Weights of a small audio frame classifier: arch ecapa_tdnn, 39062 training examples.
Rows from block 12, named by matrix and row number. Each number is 200 + 40 x the weight over its row's rms, rounded and kept within 0 to 999. All counts start at 0. After the name is the row's rms in percent of the matrix's.
# fc2: squeeze-excite expand (model.blocks.12.se.fc2.weight, 128x16), inputs 0-15
fc2.45,065,176,198,213,194,154,172,229,148,210,264,294,163,226,163,161,180
fc2.46,118,172,214,190,121,226,258,169,156,203,163,233,134,233,257,212,205
fc2.47,086,206,238,199,179,266,169,210,199,148,154,265,217,252,137,182,245
fc2.48,131,235,97,194,211,164,188,115,192,189,161,234,176,191,224,173,188
fc2.49,080,205,198,217,209,204,154,233,219,227,299,266,224,146,198,238,158
fc2.50,111,170,207,277,186,173,132,254,208,172,227,238,168,270,232,217,208
fc2.51,071,241,169,241,250,191,237,171,245,190,207,268,163,191,270,176,253
fc2.52,073,169,227,185,194,210,232,172,159,247,115,253,120,213,216,222,223
fc2.53,091,192,226,228,205,240,218,208,237,88,169,250,171,223,240,172,169
fc2.54,114,218,239,202,140,210,272,187,189,223,175,245,127,200,278,195,193
fc2.55,061,180,232,114,211,177,191,201,203,212,146,254,169,209,147,224,275
fc2.56,124,189,184,138,181,205,156,167,261,202,152,230,260,166,133,243,213
fc2.57,095,127,159,230,157,194,151,230,157,218,183,195,186,222,123,214,143
fc2.58,084,203,214,242,177,170,174,216,198,178,138,158,151,242,270,161,132
fc2.59,068,218,167,220,248,161,185,168,214,151,126,175,151,226,134,162,235
fc2.60,110,153,212,185,242,190,204,152,238,88,207,228,217,144,181,183,208
fc2.61,102,193,196,271,151,249,229,193,195,174,241,191,233,238,294,202,231
fc2.62,062,191,197,227,210,211,126,210,233,127,135,203,139,217,173,156,242
fc2.63,063,241,235,203,249,252,186,248,246,203,185,292,179,176,216,222,250
fc2.64,144,196,173,215,104,195,241,206,106,176,159,212,178,230,172,195,183
fc2.65,077,236,234,201,178,213,128,266,257,189,169,145,170,229,157,210,156
fc2.66,050,186,213,179,306,215,196,121,225,187,215,187,158,253,190,229,179
fc2.67,095,219,96,208,231,191,150,183,143,187,203,144,183,201,178,176,149
fc2.68,149,185,203,164,269,155,168,135,180,220,146,187,250,159,168,155,171
fc2.69,098,217,203,218,111,232,281,212,246,191,229,241,203,233,247,236,196
fc2.70,123,205,160,269,165,147,227,222,156,189,166,218,265,264,183,212,160
fc2.71,128,160,224,209,198,193,85,244,208,167,177,241,166,222,204,149,178
fc2.72,104,161,188,232,165,201,184,218,140,293,255,162,199,149,200,184,162
fc2.73,090,191,225,231,266,211,203,208,193,110,156,242,237,146,156,210,166
fc2.74,102,163,165,203,172,100,196,203,125,190,194,160,162,252,190,199,220
fc2.75,078,232,196,211,276,226,175,215,158,146,213,242,185,224,125,136,194
fc2.76,084,156,275,249,154,226,209,283,233,171,173,229,186,161,211,195,177
fc2.77,103,161,230,209,180,213,173,253,208,237,201,216,142,202,213,317,189
fc2.78,104,249,207,222,248,186,206,194,155,142,160,178,196,200,199,113,129
fc2.79,083,156,150,197,146,171,175,194,176,231,179,201,91,210,179,165,231
fc2.80,106,230,240,195,157,265,206,144,231,199,180,222,274,174,171,223,134
fc2.81,094,190,237,214,177,173,179,182,297,147,233,235,152,269,189,204,216
fc2.82,113,221,177,195,126,240,195,151,242,195,159,296,181,177,165,207,214
fc2.83,078,230,243,211,107,162,154,191,223,153,214,262,178,184,230,160,216
fc2.84,087,191,229,259,258,202,196,188,212,138,211,209,126,220,231,199,281
fc2.85,079,118,180,247,159,210,152,227,248,236,184,143,162,241,183,211,172
fc2.86,106,166,290,227,177,240,239,198,202,164,181,184,212,138,163,203,132
fc2.87,076,172,178,135,131,188,138,236,180,151,202,253,251,212,201,226,167
fc2.88,100,180,201,165,226,176,134,296,207,186,169,189,207,225,154,230,136
fc2.89,085,200,195,196,147,186,187,248,254,154,128,282,161,194,191,184,235
fc2.90,102,186,221,270,185,194,223,235,161,126,203,246,125,229,202,215,247
fc2.91,065,233,224,225,179,156,159,182,279,164,213,264,222,178,213,156,264
fc2.92,096,187,276,220,199,253,186,220,254,238,279,185,160,181,250,213,182
fc2.93,074,191,136,177,233,215,168,235,274,193,140,204,234,179,129,182,163
fc2.94,066,217,256,196,260,217,173,213,216,151,149,278,216,178,201,156,142
fc2.95,135,230,183,231,277,183,190,159,179,185,203,260,177,125,219,139,232
fc2.96,084,161,224,147,164,219,171,285,148,201,212,158,178,226,161,255,225
fc2.97,056,236,225,206,211,300,235,140,212,232,237,201,179,251,235,242,195
fc2.98,087,224,231,251,157,177,270,217,245,161,208,204,208,134,248,190,258
fc2.99,148,237,134,134,199,150,216,154,191,197,254,222,154,179,253,200,159
fc2.100,114,207,242,200,111,254,257,219,211,134,155,202,160,207,173,212,180
fc2.101,074,259,243,205,188,235,131,183,174,179,135,202,228,267,214,207,146
fc2.102,069,131,186,144,196,200,184,218,225,244,243,169,170,178,143,282,184
fc2.103,089,299,184,245,206,240,208,140,243,184,216,228,240,168,221,209,158
fc2.104,101,167,204,117,168,216,122,271,228,174,187,214,192,216,168,226,164
fc2.105,125,283,216,213,161,208,214,182,194,180,176,233,242,160,235,152,115
fc2.106,103,195,185,179,248,183,118,227,159,155,185,113,210,214,200,154,170
fc2.107,091,213,166,207,260,213,124,242,231,133,175,227,189,234,221,145,165
fc2.108,098,131,181,225,204,194,100,204,215,168,170,198,129,191,239,170,209
fc2.109,072,262,200,186,180,199,164,151,182,189,100,190,262,164,212,197,238
fc2.110,141,220,150,138,197,170,140,146,148,219,187,176,261,202,159,183,156
fc2.111,114,202,244,223,186,279,212,211,193,141,109,211,172,197,184,154,235
fc2.112,108,173,167,212,237,140,214,183,224,125,166,189,152,263,141,173,186
fc2.113,092,232,276,150,130,192,242,164,212,156,177,198,186,183,153,180,150
fc2.114,101,132,213,153,195,139,181,278,213,210,217,224,171,178,222,274,193
fc2.115,128,147,196,134,170,219,218,215,167,262,220,99,208,208,212,216,223
fc2.116,104,237,165,163,186,203,204,157,165,139,162,157,230,143,141,157,159
fc2.117,086,146,238,229,172,197,259,252,193,197,224,180,136,276,221,245,209
fc2.118,105,217,160,180,191,224,181,125,261,231,269,175,246,179,199,137,191
fc2.119,114,184,180,221,90,220,204,233,161,169,151,219,248,239,177,228,178