Weights of a small audio frame classifier: 39062 training examples.
Rows from block 11 of a small audio frame classifier, named by matrix and row number. Each number is 128 + 24 x the weight over its row's rms, rounded and kept within 0 to 255. All counts start at 0. Numbers have three digits each.
After each channel's rows are labels from the 100 clips, of 14848, where the channel reaches its highest value: "strongest on" is what is common among them; "lies over" is the class under the peak. Only what is clearly more common there than usual is listed. The data: synthesized solo parts of chorales (CocoChorales).
# c30: last pointwise conv (model.blocks.11.c3.0.weight, 128x128x1), inputs 0-127

c30.25:155149159118150110117128138137130119099103163109146149138150087114124151108078143172137153129113118112123150118122107127139128122149168107162141144124096149126184126093146121108139123127161154123106101101122118133119137115113128150136118134149137163178181140113125151164167157124138095143118128153140178123199097126136156104186168092125145157122144135084106139128154096122154176149105
strongest on: note D#3; note F3; note G#3; tuba
lies over: D#3

c30.121:117086161153100134126138139139151131167123107106131144106108132137091082148111087147140095136134111114143096108125135142081140136117107124111129154183098114154154115110133068122108150143121143166059150136159131092142170138152155121144134155126107124112098148136107135111076144166123098131139159086133172171138118109089097104098109092122147143113108165143098117117118108128112102127129
strongest on: note B3; note A#3; tuba; note G#3
lies over: B3

c30.60:138097132155136123131077106116099116176154101114109157155135098146090103118067159124107170107127095123137099110117105099109149128136127168127126164132098119083142116121152095125111108124141132142113141162124118136124148147137148137102126117138130110085168071133123136086112146115123156109085115074110153087145148129125116134133146120126130123108170146094160106125084155200125122115118
strongest on: note A4
lies over: silence

c30.37:144103150134133092065107069168121136109129106087136131132087069107092174095132136147110158127156114091119144131154144138161106090140120091126104141126148122110133106122150157138103114099142137176144132113127127113157148130099157155130074119099119144118100109122092105118131136134109124109120146081129152098128104111130113111103147103130165095108068138093078122121130119127125100127130
strongest on: note F4; note G4; horn; trombone
lies over: F4

c30.108:123104167168148129137120081170136136107102147077084114121164093187105196085128129108113221140118141143081109117126118135171147128157142127107144145123126143122122145126124160135148121131128148128099080133122132137119170114146108145113105124140143152146108112142106135109164136131166119104099154131117098138110125143148133115161130131133132093133128116116120128110098129120110111163184
strongest on: note A4; horn; note B4
lies over: A4

c30.4:104145143148155122121133106117081126161137134121156128115085181158159132190119094144145119096161153134113129092133138144144129107138115071077164123128130120079139078128129156098136099078124123148127136161125160125110152149131143136099123142121116116129162097098132120119118182102139162102083118109162137102132113096181109159131126183128125151128120128122148150140162118129119142126109
strongest on: note D3; bassoon; note G3; note A3
lies over: D3

c30.120:152108111106129117149096121135180105152121093159132165125076107098115091138063124115103152126146170139148120158147108128107121108116119154155120104156137163178094127126114106120140151109111093118130153094103109149127160121142102160124132096102138139164127114160156110151136084139137078116112109102091127090122105169095132111131146114120124149172137125145130161120114083097129139112173
strongest on: note A#2; note A2; bassoon; note F3
lies over: A#2; A2

c30.30:089095081103118131121086099173169092083110140119138179099095115147136110164124125169077162136144125158134059113140129138106152135107155146134106116146124095138108117102107094119132121127167122164121144126143115086139133145117144137081119081097105136172124135130146138118104087104134098101117119112108130103152096104127124116116126098121161123134100151138139142175128128171140133131120
strongest on: note C3; note G3; bassoon; note C4
lies over: C3

c30.42:139077143129085170098089124138129090121143144127126131138087142139122140145150125159118166125132110106110116077083155148087155143147129141119111143142116151136111127088140129120156143092109112192129144125152153113099179105132146099127107150105144145112133095122117137129140122095125144116139131077122136154088102141144115146125139208165147100112171129118180107124129108084125129103121
strongest on: note F5; violin; note G5; note A5
lies over: silence

c30.102:118116137184161147114113132161104178174087163100118140151169128182131146133138109153108125168111134137094157179136141149133124122113153135137105115165088132178161117136113189139142100113126157136148115112141114137133125126164123153129102139136144138114171127114099150125111144108143133119138116135143110172141095148132159138135140204138100143127170147105147098164120135108161137111119
strongest on: note D#3; tuba; note F3
lies over: silence

c30.79:105135177132104139147163152160122123172107137172116145103100141101151173186159157149081099177091151137119095064095175138107168147152137109139130124120148150133140125111128099136123116120085127095105143136136148136107159160125132127121112132132100167136095145116100103147176142130133114133149131157108163127131149148121146115152076158129111118153124122092148157112136138117107136129153
strongest on: tuba; note F#3; note E3; note D#3
lies over: F#3

c30.36:132174134091123115126078111150099155116114095136165139156132171120187153140105175119085107191147109110151092074129095128133139121125169103119159142148154126156152101099121154096118132123076110104132116117104157135142117170141117091123135088128109144132128132140120141123126133133105110110168137141102146132118124128125099095097136124171159132086098129133094108158153149160123145113137
strongest on: note G5; violin; note D5; note A5
lies over: G5; D5

c30.106:157114100116149081149102085160123109171089046169131129094120160102096132173136091134150073113148102123105104118104124122104115131121146127129116092155161134136118131074132158107165145113110111123123148138111115123142112130129090137131103109143138113185092134151148117125120110133120137102090098096126123115120128145119078133086134113090113094142119123117118146101111094104094134131121
strongest on: note A#2; note F3; bassoon; instrument: tuba
lies over: A#2

c30.38:108090187149175092101035145145130081132148121123146115148134121126048131110109100128108170134147128077127136130114122127144128144129122115113149135128111118110120129144162135112115130109140097161100150155134176084123166124143151098152122115120090108112097132136112139108090130151108127117063104100120148096112096102117116132105138130122153112158114150135151129150118115133129120113137
strongest on: note A4; horn; note B4; note G4
lies over: A4

c30.3:141168128138177147121117135147099111107143170059166109149159209153124121107143132134174125125107111144116172133121111163173102133158092111108117107132149118104133136147146142137123095094120129121147100147153142126111102180124112147126106119142157135113143102138121117105151143105132158070107128112115120137121091112175126150104145112139110150093098146096095125177141135127153127137150
strongest on: note G3; note A3; note C4; tuba
lies over: G3

c30.81:129133085117124186160134198167127134126107148152141075115136108153135148146136157112117145157137095122085135125114133107105102141125144145101109111120142130098117137135172106116142130091124114137127114133101127172095105141103160149120136116172098151134127164105127097133148144094148148097144150115119111121144110111154119142191131133166102173086162118114145135096196131113116098109125
strongest on: note G#5; note F#5; flute
lies over: G#5

c30.24:168100087134161109127102127106129097121138171109176133132104111108095107105131131133096158120128121114113166150111134116186086087124162101107083100111130096093087096139167170094140124121117143141112099113150099134109120146111137142148086148142155094179116136147110092117139122116160112133143117071103116113161112126132111104144132127113133124120104117110082095097166154136130115123109
strongest on: note F4; note F#5; violin; note G4
lies over: F4; F#5

c30.104:128075105169156111123077143151159111169138173110100168139094123087112101113144108132083114076093101098116116132137150153108145134159136125110155150125135137091114131124118113122090112108087133135103095119163150149106120099140169115110118163130126101111099112109091140094110128135119141155114126114155143132178120089119127159154156117129126137129126129079116139110162190151140153115114
strongest on: note D#5; violin; note F5; note C#5
lies over: silence

c30.62:160147088114118115133123099161130146063092141067158143083116140124108095135127126150138139122146113104120130145132117115133079121115125096101108071123098115118112129153120192131121160120145120128156136121114147151159116152140125174143100119135133119138130146117157092125128114138158121126083126091109118155108139095160101179158144148133126139117120138118116096162106199174132101147142
strongest on: note F#5; violin; note F5; note G3
lies over: F#5; G3