config.toml
dataset = "synthesized solo parts of chorales (CocoChorales)"
train_examples = 39062
gain_aug_db = 10
time_shift_ms = 50
n_mels = 64
output_stride = 2
arch = "ecapa_tdnn"
norm = "batchnorm"
label_smoothing = 0.1
beta1 = 0.9
eps = 1e-08
epochs = 149.4
lr_schedule = "cosine"
final_lr_fraction = 0
Rows from block 4 of a small audio frame classifier, named by matrix and row number. Each number is 500 + 25 x the weight over its row's rms, rounded and kept within 0 to 999. All counts start at 0. Numbers have three digits each.
After each channel's rows are labels from the 100 clips, of 14848, where the channel reaches its highest value: "top examples" is what is common among them. Only what is clearly more common there than usual is listed. The data: synthesized solo parts of chorales (CocoChorales). In brackets: how many of the 100, against the usual share in percent.
# c30: last pointwise conv (model.blocks.4.c3.0.weight, 128x128x1), inputs 0-127

c30.74:544526457511522491478520504553479514448428516509491505475441532567513510486472494495486478462487444479490511500503499468523500461495522479511467500495479498474457436526510504542491493485503512491492473516496508504500465495475483488503506516452487486467477480502518490481459491517466485522470463504501509495527468488536530508495535498488544505529513500518558523527480496490498509495507
top examples: note E4 (100 vs 8.8); viola (39 vs 8.5); trombone (36 vs 7.2); note D4 (31 vs 12.4)

c30.103:509465485523501518484515502539486524485523471497468486476477470495533505520487542515541503490484510473541472482462489511558531502498505473546492488497487527473582500510494504449506473495538465490461491579479500506541479515459467504490479504525519516529457516554496497504490483462485507499514468475485472485503509481512498466521473451528526515479509475519498529525512496498487513508497
top examples: horn (43 vs 7.1); note A4 (37 vs 8.8); note A#4 (36 vs 10.5); note G4 (29 vs 7.8)

c30.125:531529507489544506489503544525531539534479510527484477530504490499543475467477484523511480505464570481541513471502495507469508496483505493518467515487493490534520521497512533533471495474505522524525473486498489507493554486511522529505554469501512534570495530513503492524474507513535507533494541543505510503472525474494473508552488552490509497455487503494485480462466502537487496496533
top examples: violin (40 vs 14.1); tuba (25 vs 9.1)

c30.3:462493487555496506487456488484443503489473438517489495462509499528522521532460476524504449490451453487514528518501525488534521471470506469528471464479527516523526463533488516539483511556530487528491471505485499515464486505516458488487516499476485464487518487508544512497487471496497487491511467509525465514517475521530520479475492445506491511493487506513522494493517469516498492555521
top examples: note B4 (38 vs 9.4); note C4 (37 vs 11.1); bassoon (36 vs 8.2)

c30.101:480536459491467493522490539511499521518518483498476531508513527494560498475508534494510490519486474477460515485472518464498491558495497449514485519552512497475510516502525509460511469486493510556495563507507507503483470536524540520528516534529533516487502496511547476514497510545486437525534487504482464492496500518541527488506501467481457478474506498513528478475496465495507496470464
top examples: note C5 (50 vs 10.2); note B3 (47 vs 9.3); clarinet (43 vs 8.8); note A#4 (40 vs 10.5)

c30.97:489489501519500503529501490471518527470553480511513526464508490482488472495536494571500499474502444486493502498470482538492474498542484501489540507499464522501477515534535464494503497489490450519485472518516515511451478507524506503458525478476461484452472494453503465456498461442496465496503456480505504522503522539496499500460515459503535483515475512466490490511508479452514481519484
top examples: note A5 (58 vs 2.1); note G5 (42 vs 6.5); note G#3 (33 vs 7.8); violin (33 vs 14.1)

c30.84:510502543523477487479521420494555464474521521514506472501577492455530489450487486473443506477490489477514480461492456496477498465479499547487505528478458528481514487504471503451513476485490502512473474513469523508525459556499488487505496486483511495469525499544470501486497467483478481494516476503508526483509512521526532482496516504483474507534511499495484482519462473494484511494519
top examples: note C4 (58 vs 11.1); note D4 (37 vs 12.4); clarinet (26 vs 8.8)

c30.53:482528537527490467456503490508491519503556534525521485458502524475518544544447509552525512504469515527523473493497500508514542534502536500529537507473475498485503518458472521485481484511503503536463507473494542480500538510527487479528502502493479527568534521482493482558512516506526498509511515507476517535484526511485488504515505520477439495479491455529492481461512520501479500469502
top examples: violin (68 vs 14.1); note A5 (51 vs 2.1); note G5 (38 vs 6.5)

c30.46:552487478463527482509462522528524519554533494503559524488495500502494511453487452502464520579520495486527500486502515512469490493526501498485452488473475522529500491487470494486512523487496493472515500485485457523509465485512474547487533511480508497458497509461500501486509525447486568454474488478466484489468504479477476502509526522478521472469457511472498511482502505490495522478511
top examples: note D4 (89 vs 12.4); note C4 (49 vs 11.1); cello (35 vs 9.6); bassoon (33 vs 8.2)

c30.92:487473508505519537514470507513510461524516510496503534535495502488497480511464502492504529534479524429493519521471492483500501512469489508486504476486491517490512495503522512431493542475523516538495482514501518521486549449473487485514493521504483502533501502513503499571514514483499481490470520466467520510484544521470516504486507530541539543524517457518500553531518553518498533555534
top examples: note E4 (63 vs 8.8); note D4 (30 vs 12.4)

c30.107:551500524521475487517502491459476545518514517544451483416543489523505478504497472539494457513430464467498513519466506558526488526478486483518470496493507487497474474466502533507465508499509493514507487500528536500486507502506514511509512461500495522487477529524499518494548513496454505495525515513504520516500508539474456484513484490485439522511499469490517506483474498467539471500512
top examples: note A5 (59 vs 2.1); note G5 (46 vs 6.5); trumpet (27 vs 8.2)

c30.20:516528508505464509527532513463512560511498488536490509529531522479489502481507510538500515516480560517497481502500506539460575520486546473496521512487498499549503555505520502520478525483531520502509486495506502494477546466481509519515490497520516528559481517482507519570515485494543499504517535527497531517523515507499491536511488519481465478487510525534485519438472491530514477516518
top examples: tuba (35 vs 9.1); violin (33 vs 14.1)

c30.48:497488466484548486474488503524513487497480506480479467489544516520523525456461488489496491509436497497518474524497527544535485472461499537555462479467449514508521463494478471476531532488500517501511455469510474532507446535445513497525502498507499457450515490503494534494495510494506517488466471493491517476527482541467509496471486535479510481461484500505487510459496486499498517540499
top examples: note F5 (60 vs 8); note E5 (40 vs 7.4); flute (37 vs 8.5); note G5 (36 vs 6.5)

c30.40:465492527443510538460487484481517476474506470475501513461516492533523474469425461566450464517468484491536456521481509517508501549477507512506503519461503520529501487488487507499529539517515520497496541491488514485486490493475500473496523509509489503518498509532474525523542473494491467474558490546513464505445516505497486484487518492521508511498495521482518525468490524492480461528499
top examples: note B4 (59 vs 9.4); note A#4 (57 vs 10.5); violin (56 vs 14.1); note G#4 (47 vs 9.4)

c30.83:521511458511505481469444538528492499502516548473555545512516478508512511451503529476501490496477512495525480513477525486518495507523520524546522516542503499512477492471493551478507511516508532513470589453509518509495511507538517490485490500521535512485523499493532510494513531520473519528512519476461504470492545495515531484485518522506476512505460487507498483513539497495516558439488
top examples: note C5 (100 vs 10.2); horn (97 vs 7.1); note A#4 (55 vs 10.5)

c30.91:499517498492506549483480541523562436533507493462503490542482509516502499559449502465542491525524504524552470485547488483500490463446486528528507493460516486475521469474500545494489507498468534473496488471514498499508524508505522504495484467501513487514483483532480514514483533495506512529522520502500471518467464477468492483487479476461480495481525487520483502496501509432525464490480
top examples: tuba (41 vs 9.1); note A#3 (35 vs 10.6); note A3 (26 vs 8.5)

c30.93:475531535536496513535504500462504502507535475508488496508499506491462536499528526551523533485523478529472470524512457520516500528513498472497596492496454480479503529448505517449472470488479491522466473472524530485547521502556500464513464479477503494492534516483474476493470493509487461501516497500512504518461498507490498502501477502492479490485519482522461511474507540493511499481448
top examples: violin (82 vs 14.1); note A5 (59 vs 2.1); note G5 (44 vs 6.5); note A#4 (36 vs 10.5)

c30.55:507509578582462465511480510512456484528504472494489536473528498494487495463445509504549534518496454495513468484476499490485504526446527521511451483502524525478490474452488480487510509519531505502467502503518504502548481556486515538521459505519514498471525519518507472493511491499497486499464499474478508477474492543490518460500480468474491502499485511506461484514522516528491507493515
top examples: bassoon (26 vs 8.2); clarinet (26 vs 8.8)

c30.82:486524503484495539530494501544510473543510491487468499495532502526533473459454473470472531472518488502522476495536528499546524509520455436497501522528518560461543485543551509501486515476518500524521465487533456513506478512496508477531509545485473486496454521487539513506498509495475537497478480464513516463534467531497536502498495514501503513497478473520502536528521490517489498515496
top examples: violin (65 vs 14.1); note G4 (43 vs 7.8); note D#5 (39 vs 8.4)