A small audio frame classifier, trained from scratch: 0.785M parameters, adamw at rate 0.0034.
Rows from block 2 of a small audio frame classifier, named by matrix and row number. Each number is 500 + 50 x the weight over its row's rms, rounded and kept within 0 to 999. All counts start at 0. Numbers have three digits each.
After each channel's rows are labels from the 100 clips, of 14848, where the channel reaches its highest value: "strongest on" is what is common among them. Only what is clearly more common there than usual is listed. The data: synthesized solo parts of chorales (CocoChorales).
# c30: last pointwise conv (model.blocks.2.c3.0.weight, 128x128x1), inputs 0-42

c30.112:425409502552573552548464511478414471440512555499489517454440556553503439545420446497590477585539489499536443542529484586446466462
strongest on: note C5; violin; tuba; note G3

c30.46:531548472536465479506642547522560545596484408496548562499475534564456462536520463511461428618543520534571543509543464534627539502
strongest on: note G#4; horn; note A#4

c30.37:497436744555485512635510526478570524471525601456544630436615522542511440398498540410393555503548517518509456512445493469451505505
strongest on: note C#4; tuba; note A#3; note G#3

c30.71:625530531580503519438476470532570498461421489475493496451485576478435557484575422462527487498547460478504513520545467480566529518
strongest on: tuba; note A3

c30.111:522436521491489519537525528536480607466445571528480552492411555479527598591564433488461467515629471548450497496548471499519522504
strongest on: note G#4; horn; note A#4

c30.97:545554517437538503536592579528445457568516469552595462516496454487499498571418515421578402543430505466520502483511460515562472552
strongest on: note D4; clarinet; note B4

c30.2:552574516621513537459464506542557394608401412588502524389553481472436566531545458488480342611402491522533520440391516454521447468
strongest on: note A3; bassoon; note G3; note B3

c30.115:495485476550514428468485472516524450565464480513466526422459370540534442507500451510621382551586520488484497414500521468530410478
strongest on: note C4; tuba; note F#4

c30.83:518515436443467576507534516558498507474439492472535492601509458435596419534509484408506505499432497515415505512499479486605527507
strongest on: note F#4; clarinet; instrument: violin; note E4

c30.19:510547437516505567533496477424524576622513496481592472575504636476517506491512513451552475479423520538500501497469523545565542579
strongest on: tuba

c30.17:554490476483542489525393523497505511555503543502542469532516516473468474553469466487571537472429499488481486518527535497592553489
strongest on: tuba

c30.90:396542504457444542491594441624458523460552520425553468621482470421521528596542566454412560415622455536493522515599509440460496442
strongest on: note B4; horn; note C#5; note A#4

c30.51:485598465539535422439507458492560622468493527511416440443514517384518473463489408637471525509468460475557504491507527377452485542
strongest on: note G#5; violin; note F#5; note G5

c30.20:395536495528509541548497553539412443584538476456543440594459522490442461556488525532452615460531518515567511424487510450468529492
strongest on: tuba; note A3

c30.67:479415482427543454438418481457467422482443475558643480511512529507369443459474438518438543514441514441453490495466513537404414531
strongest on: note G#5; note F#5; flute

c30.102:524455519562614499506490587520469415552492594592533426401652480448418625601478520668475441495466487478516520455454451474510459478
strongest on: tuba; note G3; note F3; note A3

c30.64:519426505492502527530442501543575459624492428545464396456512468420489492528592506420596567426669427437548513451459518544516467507
strongest on: note G4; note A4; trombone; note F4

c30.13:571654550504480442581432555456610355546399550440650505522448459482570508459504418511441576502468448486483491495501500467478534513
strongest on: note C#4; trombone; note D#4; instrument: clarinet

c30.103:589483418465486365467470446427523531423482400538458437522674540512450507341552604469527471590540522631555478518427495500444460425
strongest on: note F3; tuba; note G3; note A#3

c30.49:550501643502480567500533475421598463576507566496477530570405497494415500371569449492494587500571546430517470498571540497456482534
strongest on: note C#4; trombone; horn

c30.58:539481477560475520474470459490543499382546537515458490473529547495382462508533434555549557438468486402489475478499522457536495584
strongest on: note G4; violin; note A4

c30.45:419451447500414542580475513531403477495534549451537511450494476507638405592552454569508579542478449470587454483503544503512449493
strongest on: note D#4; viola

c30.38:537533585522464457476521387504473463486580522333417536505565577427547469432453603470536503401530539535468439563541481521542502545
strongest on: note D#4; bassoon

c30.95:447544529506421432547454468522439521422486486537529582444480517441558493462429518525520458500418500617483468525488447558515479424
strongest on: trumpet; horn; note C5; note F#5

c30.53:558377509386526482451510555467515412588538456398472462525569645398439550460408588496593469517504561430537445510476510497511487515
strongest on: tuba

c30.118:569509482528494632548543519464422450564497474501544542424557433446535567491488493570492443586558524563612395450459519580525563439
strongest on: note D#4; tuba

c30.94:410584446513561505422554548530526470533450473499565490458453457456547580503524424480616567568481448559467482498523535496520510472
strongest on: note D4; clarinet

c30.4:575458494595378543501531446516477620516549567405401544553479570484479639524510507552409607531562497529503464498580532514531524422
strongest on: note G#4; horn; note A#4

c30.116:436586417407541531643612509528534458470604464457595417519492406444548521466525474512548554509562519475529423445500591545501541461
strongest on: note D#4; note E4; clarinet; note F4

c30.27:409463550493553565428488510534527587572535624453517497514579564454484433479337441572515462375429533454554589554564496458503563490
strongest on: note B3; note C4; tuba; trombone

c30.98:400425519468511458524494463601419405554533472480492539643465394488394484570518467527450483530433458466589515572528504519503454473
strongest on: note B4; violin; note A4; horn

c30.86:459493444444514474524503514551448421573572480603478363487670415508473538584622544553507435520514502563479529512506542463497462437
strongest on: horn; tuba; note A#3; note B4

c30.35:448445563463461553573488450574436506402678473434602561548497516434444445538540595520512552445440591512470451516556491548544432499
strongest on: note C5; horn; note A#4

c30.34:462575654523540502539554492553438562576633542495482617479481432543449536484498511487484534539466461525510539607490507588588572545
strongest on: note C5; horn; note A#4

c30.93:526522500551583483493466442420415585395358566531530430574410513486531500456614477426474520479495509519509446505521588543511516463
strongest on: note F#5; note F5; note D#5; trumpet

c30.25:546510527478469510468383488489423431541446494595587506484440473500619476444567545425624579469631534456486484582552513555487465483
strongest on: note G#5; note F#5; instrument: violin; note F5

c30.60:539407503529511489425539480482530501557563502478459552443508546354426570466475546491568638513419426500504448478469494608513500504
strongest on: note G5; violin; note F5

c30.88:295591546616591427409451536441438490486338591534561466539429544572472508511514381567478499510421514489489464552511482510473527537
strongest on: note G3; note A3; tuba; bassoon

c30.72:494463376498385541537500595594538538415435486495428412503421425515442498611455451581516565462474483540552501497532582516474503438
strongest on: note A#4; horn; note B4; note G#4

c30.123:489545468490425498463488547457479558451491499661348529530557463497536523448446402606506514412566516461543523513540518491517539538
strongest on: note G#5; note F#5; trumpet

c30.52:475505428536494614476513529539460446411589570516401427476472464522470464558518547533541436451500431513496528574504523450491504495
strongest on: horn; note A#4; note A4; note B4

c30.57:461551548380540496478551488569437461546477533484643562521480422491510587465488537523506503471476447482494497475441434518491478521
strongest on: note F#5; violin; note G#5; note E5

c30.105:500426471429531446527500502351605469510403458442460486516478438464483577362442384434498527537466426510451517544517416498505417585
strongest on: note C4; note D4; note A#3; note D#4

c30.48:458502476481508566513492435537476514470525518526507419638593506445510453455490550472537441434517470497536520463543522433462466472
strongest on: clarinet; note D4; horn; note D#4

c30.43:460532472436429505575487576457549528492504467556566551416537526522430484440556498484475452480560436486532451470428476552500530506
strongest on: note G4; note A4; trombone; note F4

c30.40:429514527462457484525500500610449561479568504474476488457473517481378504555371517428310429473577518585539535525453440462506529470
strongest on: note B4; horn; note A4; note C#5

c30.8:538437425466529570407457522561501515538488417503617551464456486541544479542540483516486477471463510540498578391507508518463503468
strongest on: note G#5; note F#5; horn

c30.91:490541446559504490490316542519566406569507496459500465475494512508514556561467475540553461542540479488494511478453534433459411473
strongest on: note G3; tuba; note A3; note F3

c30.124:586496536611453508486530420532516507460574518422486474516441441431516512484553403458506441529486482419568392540441520579486483459
strongest on: note C5; horn; note A#4; note C#5

c30.120:505504475580522462445552465513587605562479506407451509503471498435438539513370490484513559615442555558529503505530463556523483519
strongest on: note G5; violin; horn

c30.59:531553485500484453380498592510477486504461509635433483425483512504453567530471520616585451451568470483504448555476476520517469514
strongest on: note G4; horn; tuba; note A4

c30.99:476534474586476482547526461585480592457554513491527531458460541509564399564497471524560595463419479519553517529564566511534530410
strongest on: note G#5; note A#5; violin; instrument: trumpet

c30.101:566360477506546512335483486462456531518443513449417504551502592380507534439400559515541528510562481453562527501529549523472544513
strongest on: note B3; tuba; note C#4

c30.82:590529430539431646522516451447516417428490489520514490476429475527540341536562455544544490473449370544502462447518537471538548489
strongest on: note D#4; cello; viola

c30.110:497571558476501431471466404533412478596582482604551529375476448516575498470629456516437441429434459583487548543459481528482511484
strongest on: note C5; note D5; note B4; note E5

c30.9:546466496433340639513403401497466453602482509454500510626554524510528361577588535477464445475412464451479527529487472556510492485
strongest on: note B3; tuba

c30.50:542554420494432554539532662525553559580500505532488486497538454470539646645493490616445535466468442491497595538547485532524518477
strongest on: note G#4; note A#4; horn; instrument: violin

c30.15:475539598486401514548497435544471546424613429477523621471462596545508471509462557441560513426524538483451493509510440529620498461
strongest on: note C#5; horn; note C5; note A#4

c30.24:495461492517525466517431464467466498437499497476475510474493518444500482485476457428480438494518551539532533521551416537466460541
strongest on: horn; note A4; note B4; note C5

c30.33:493536411468464560489513570559551573616506406514491434485524432566515449537518515448540498527470423562572569496569537444557545557
strongest on: note A#4; horn; note G#4; note F5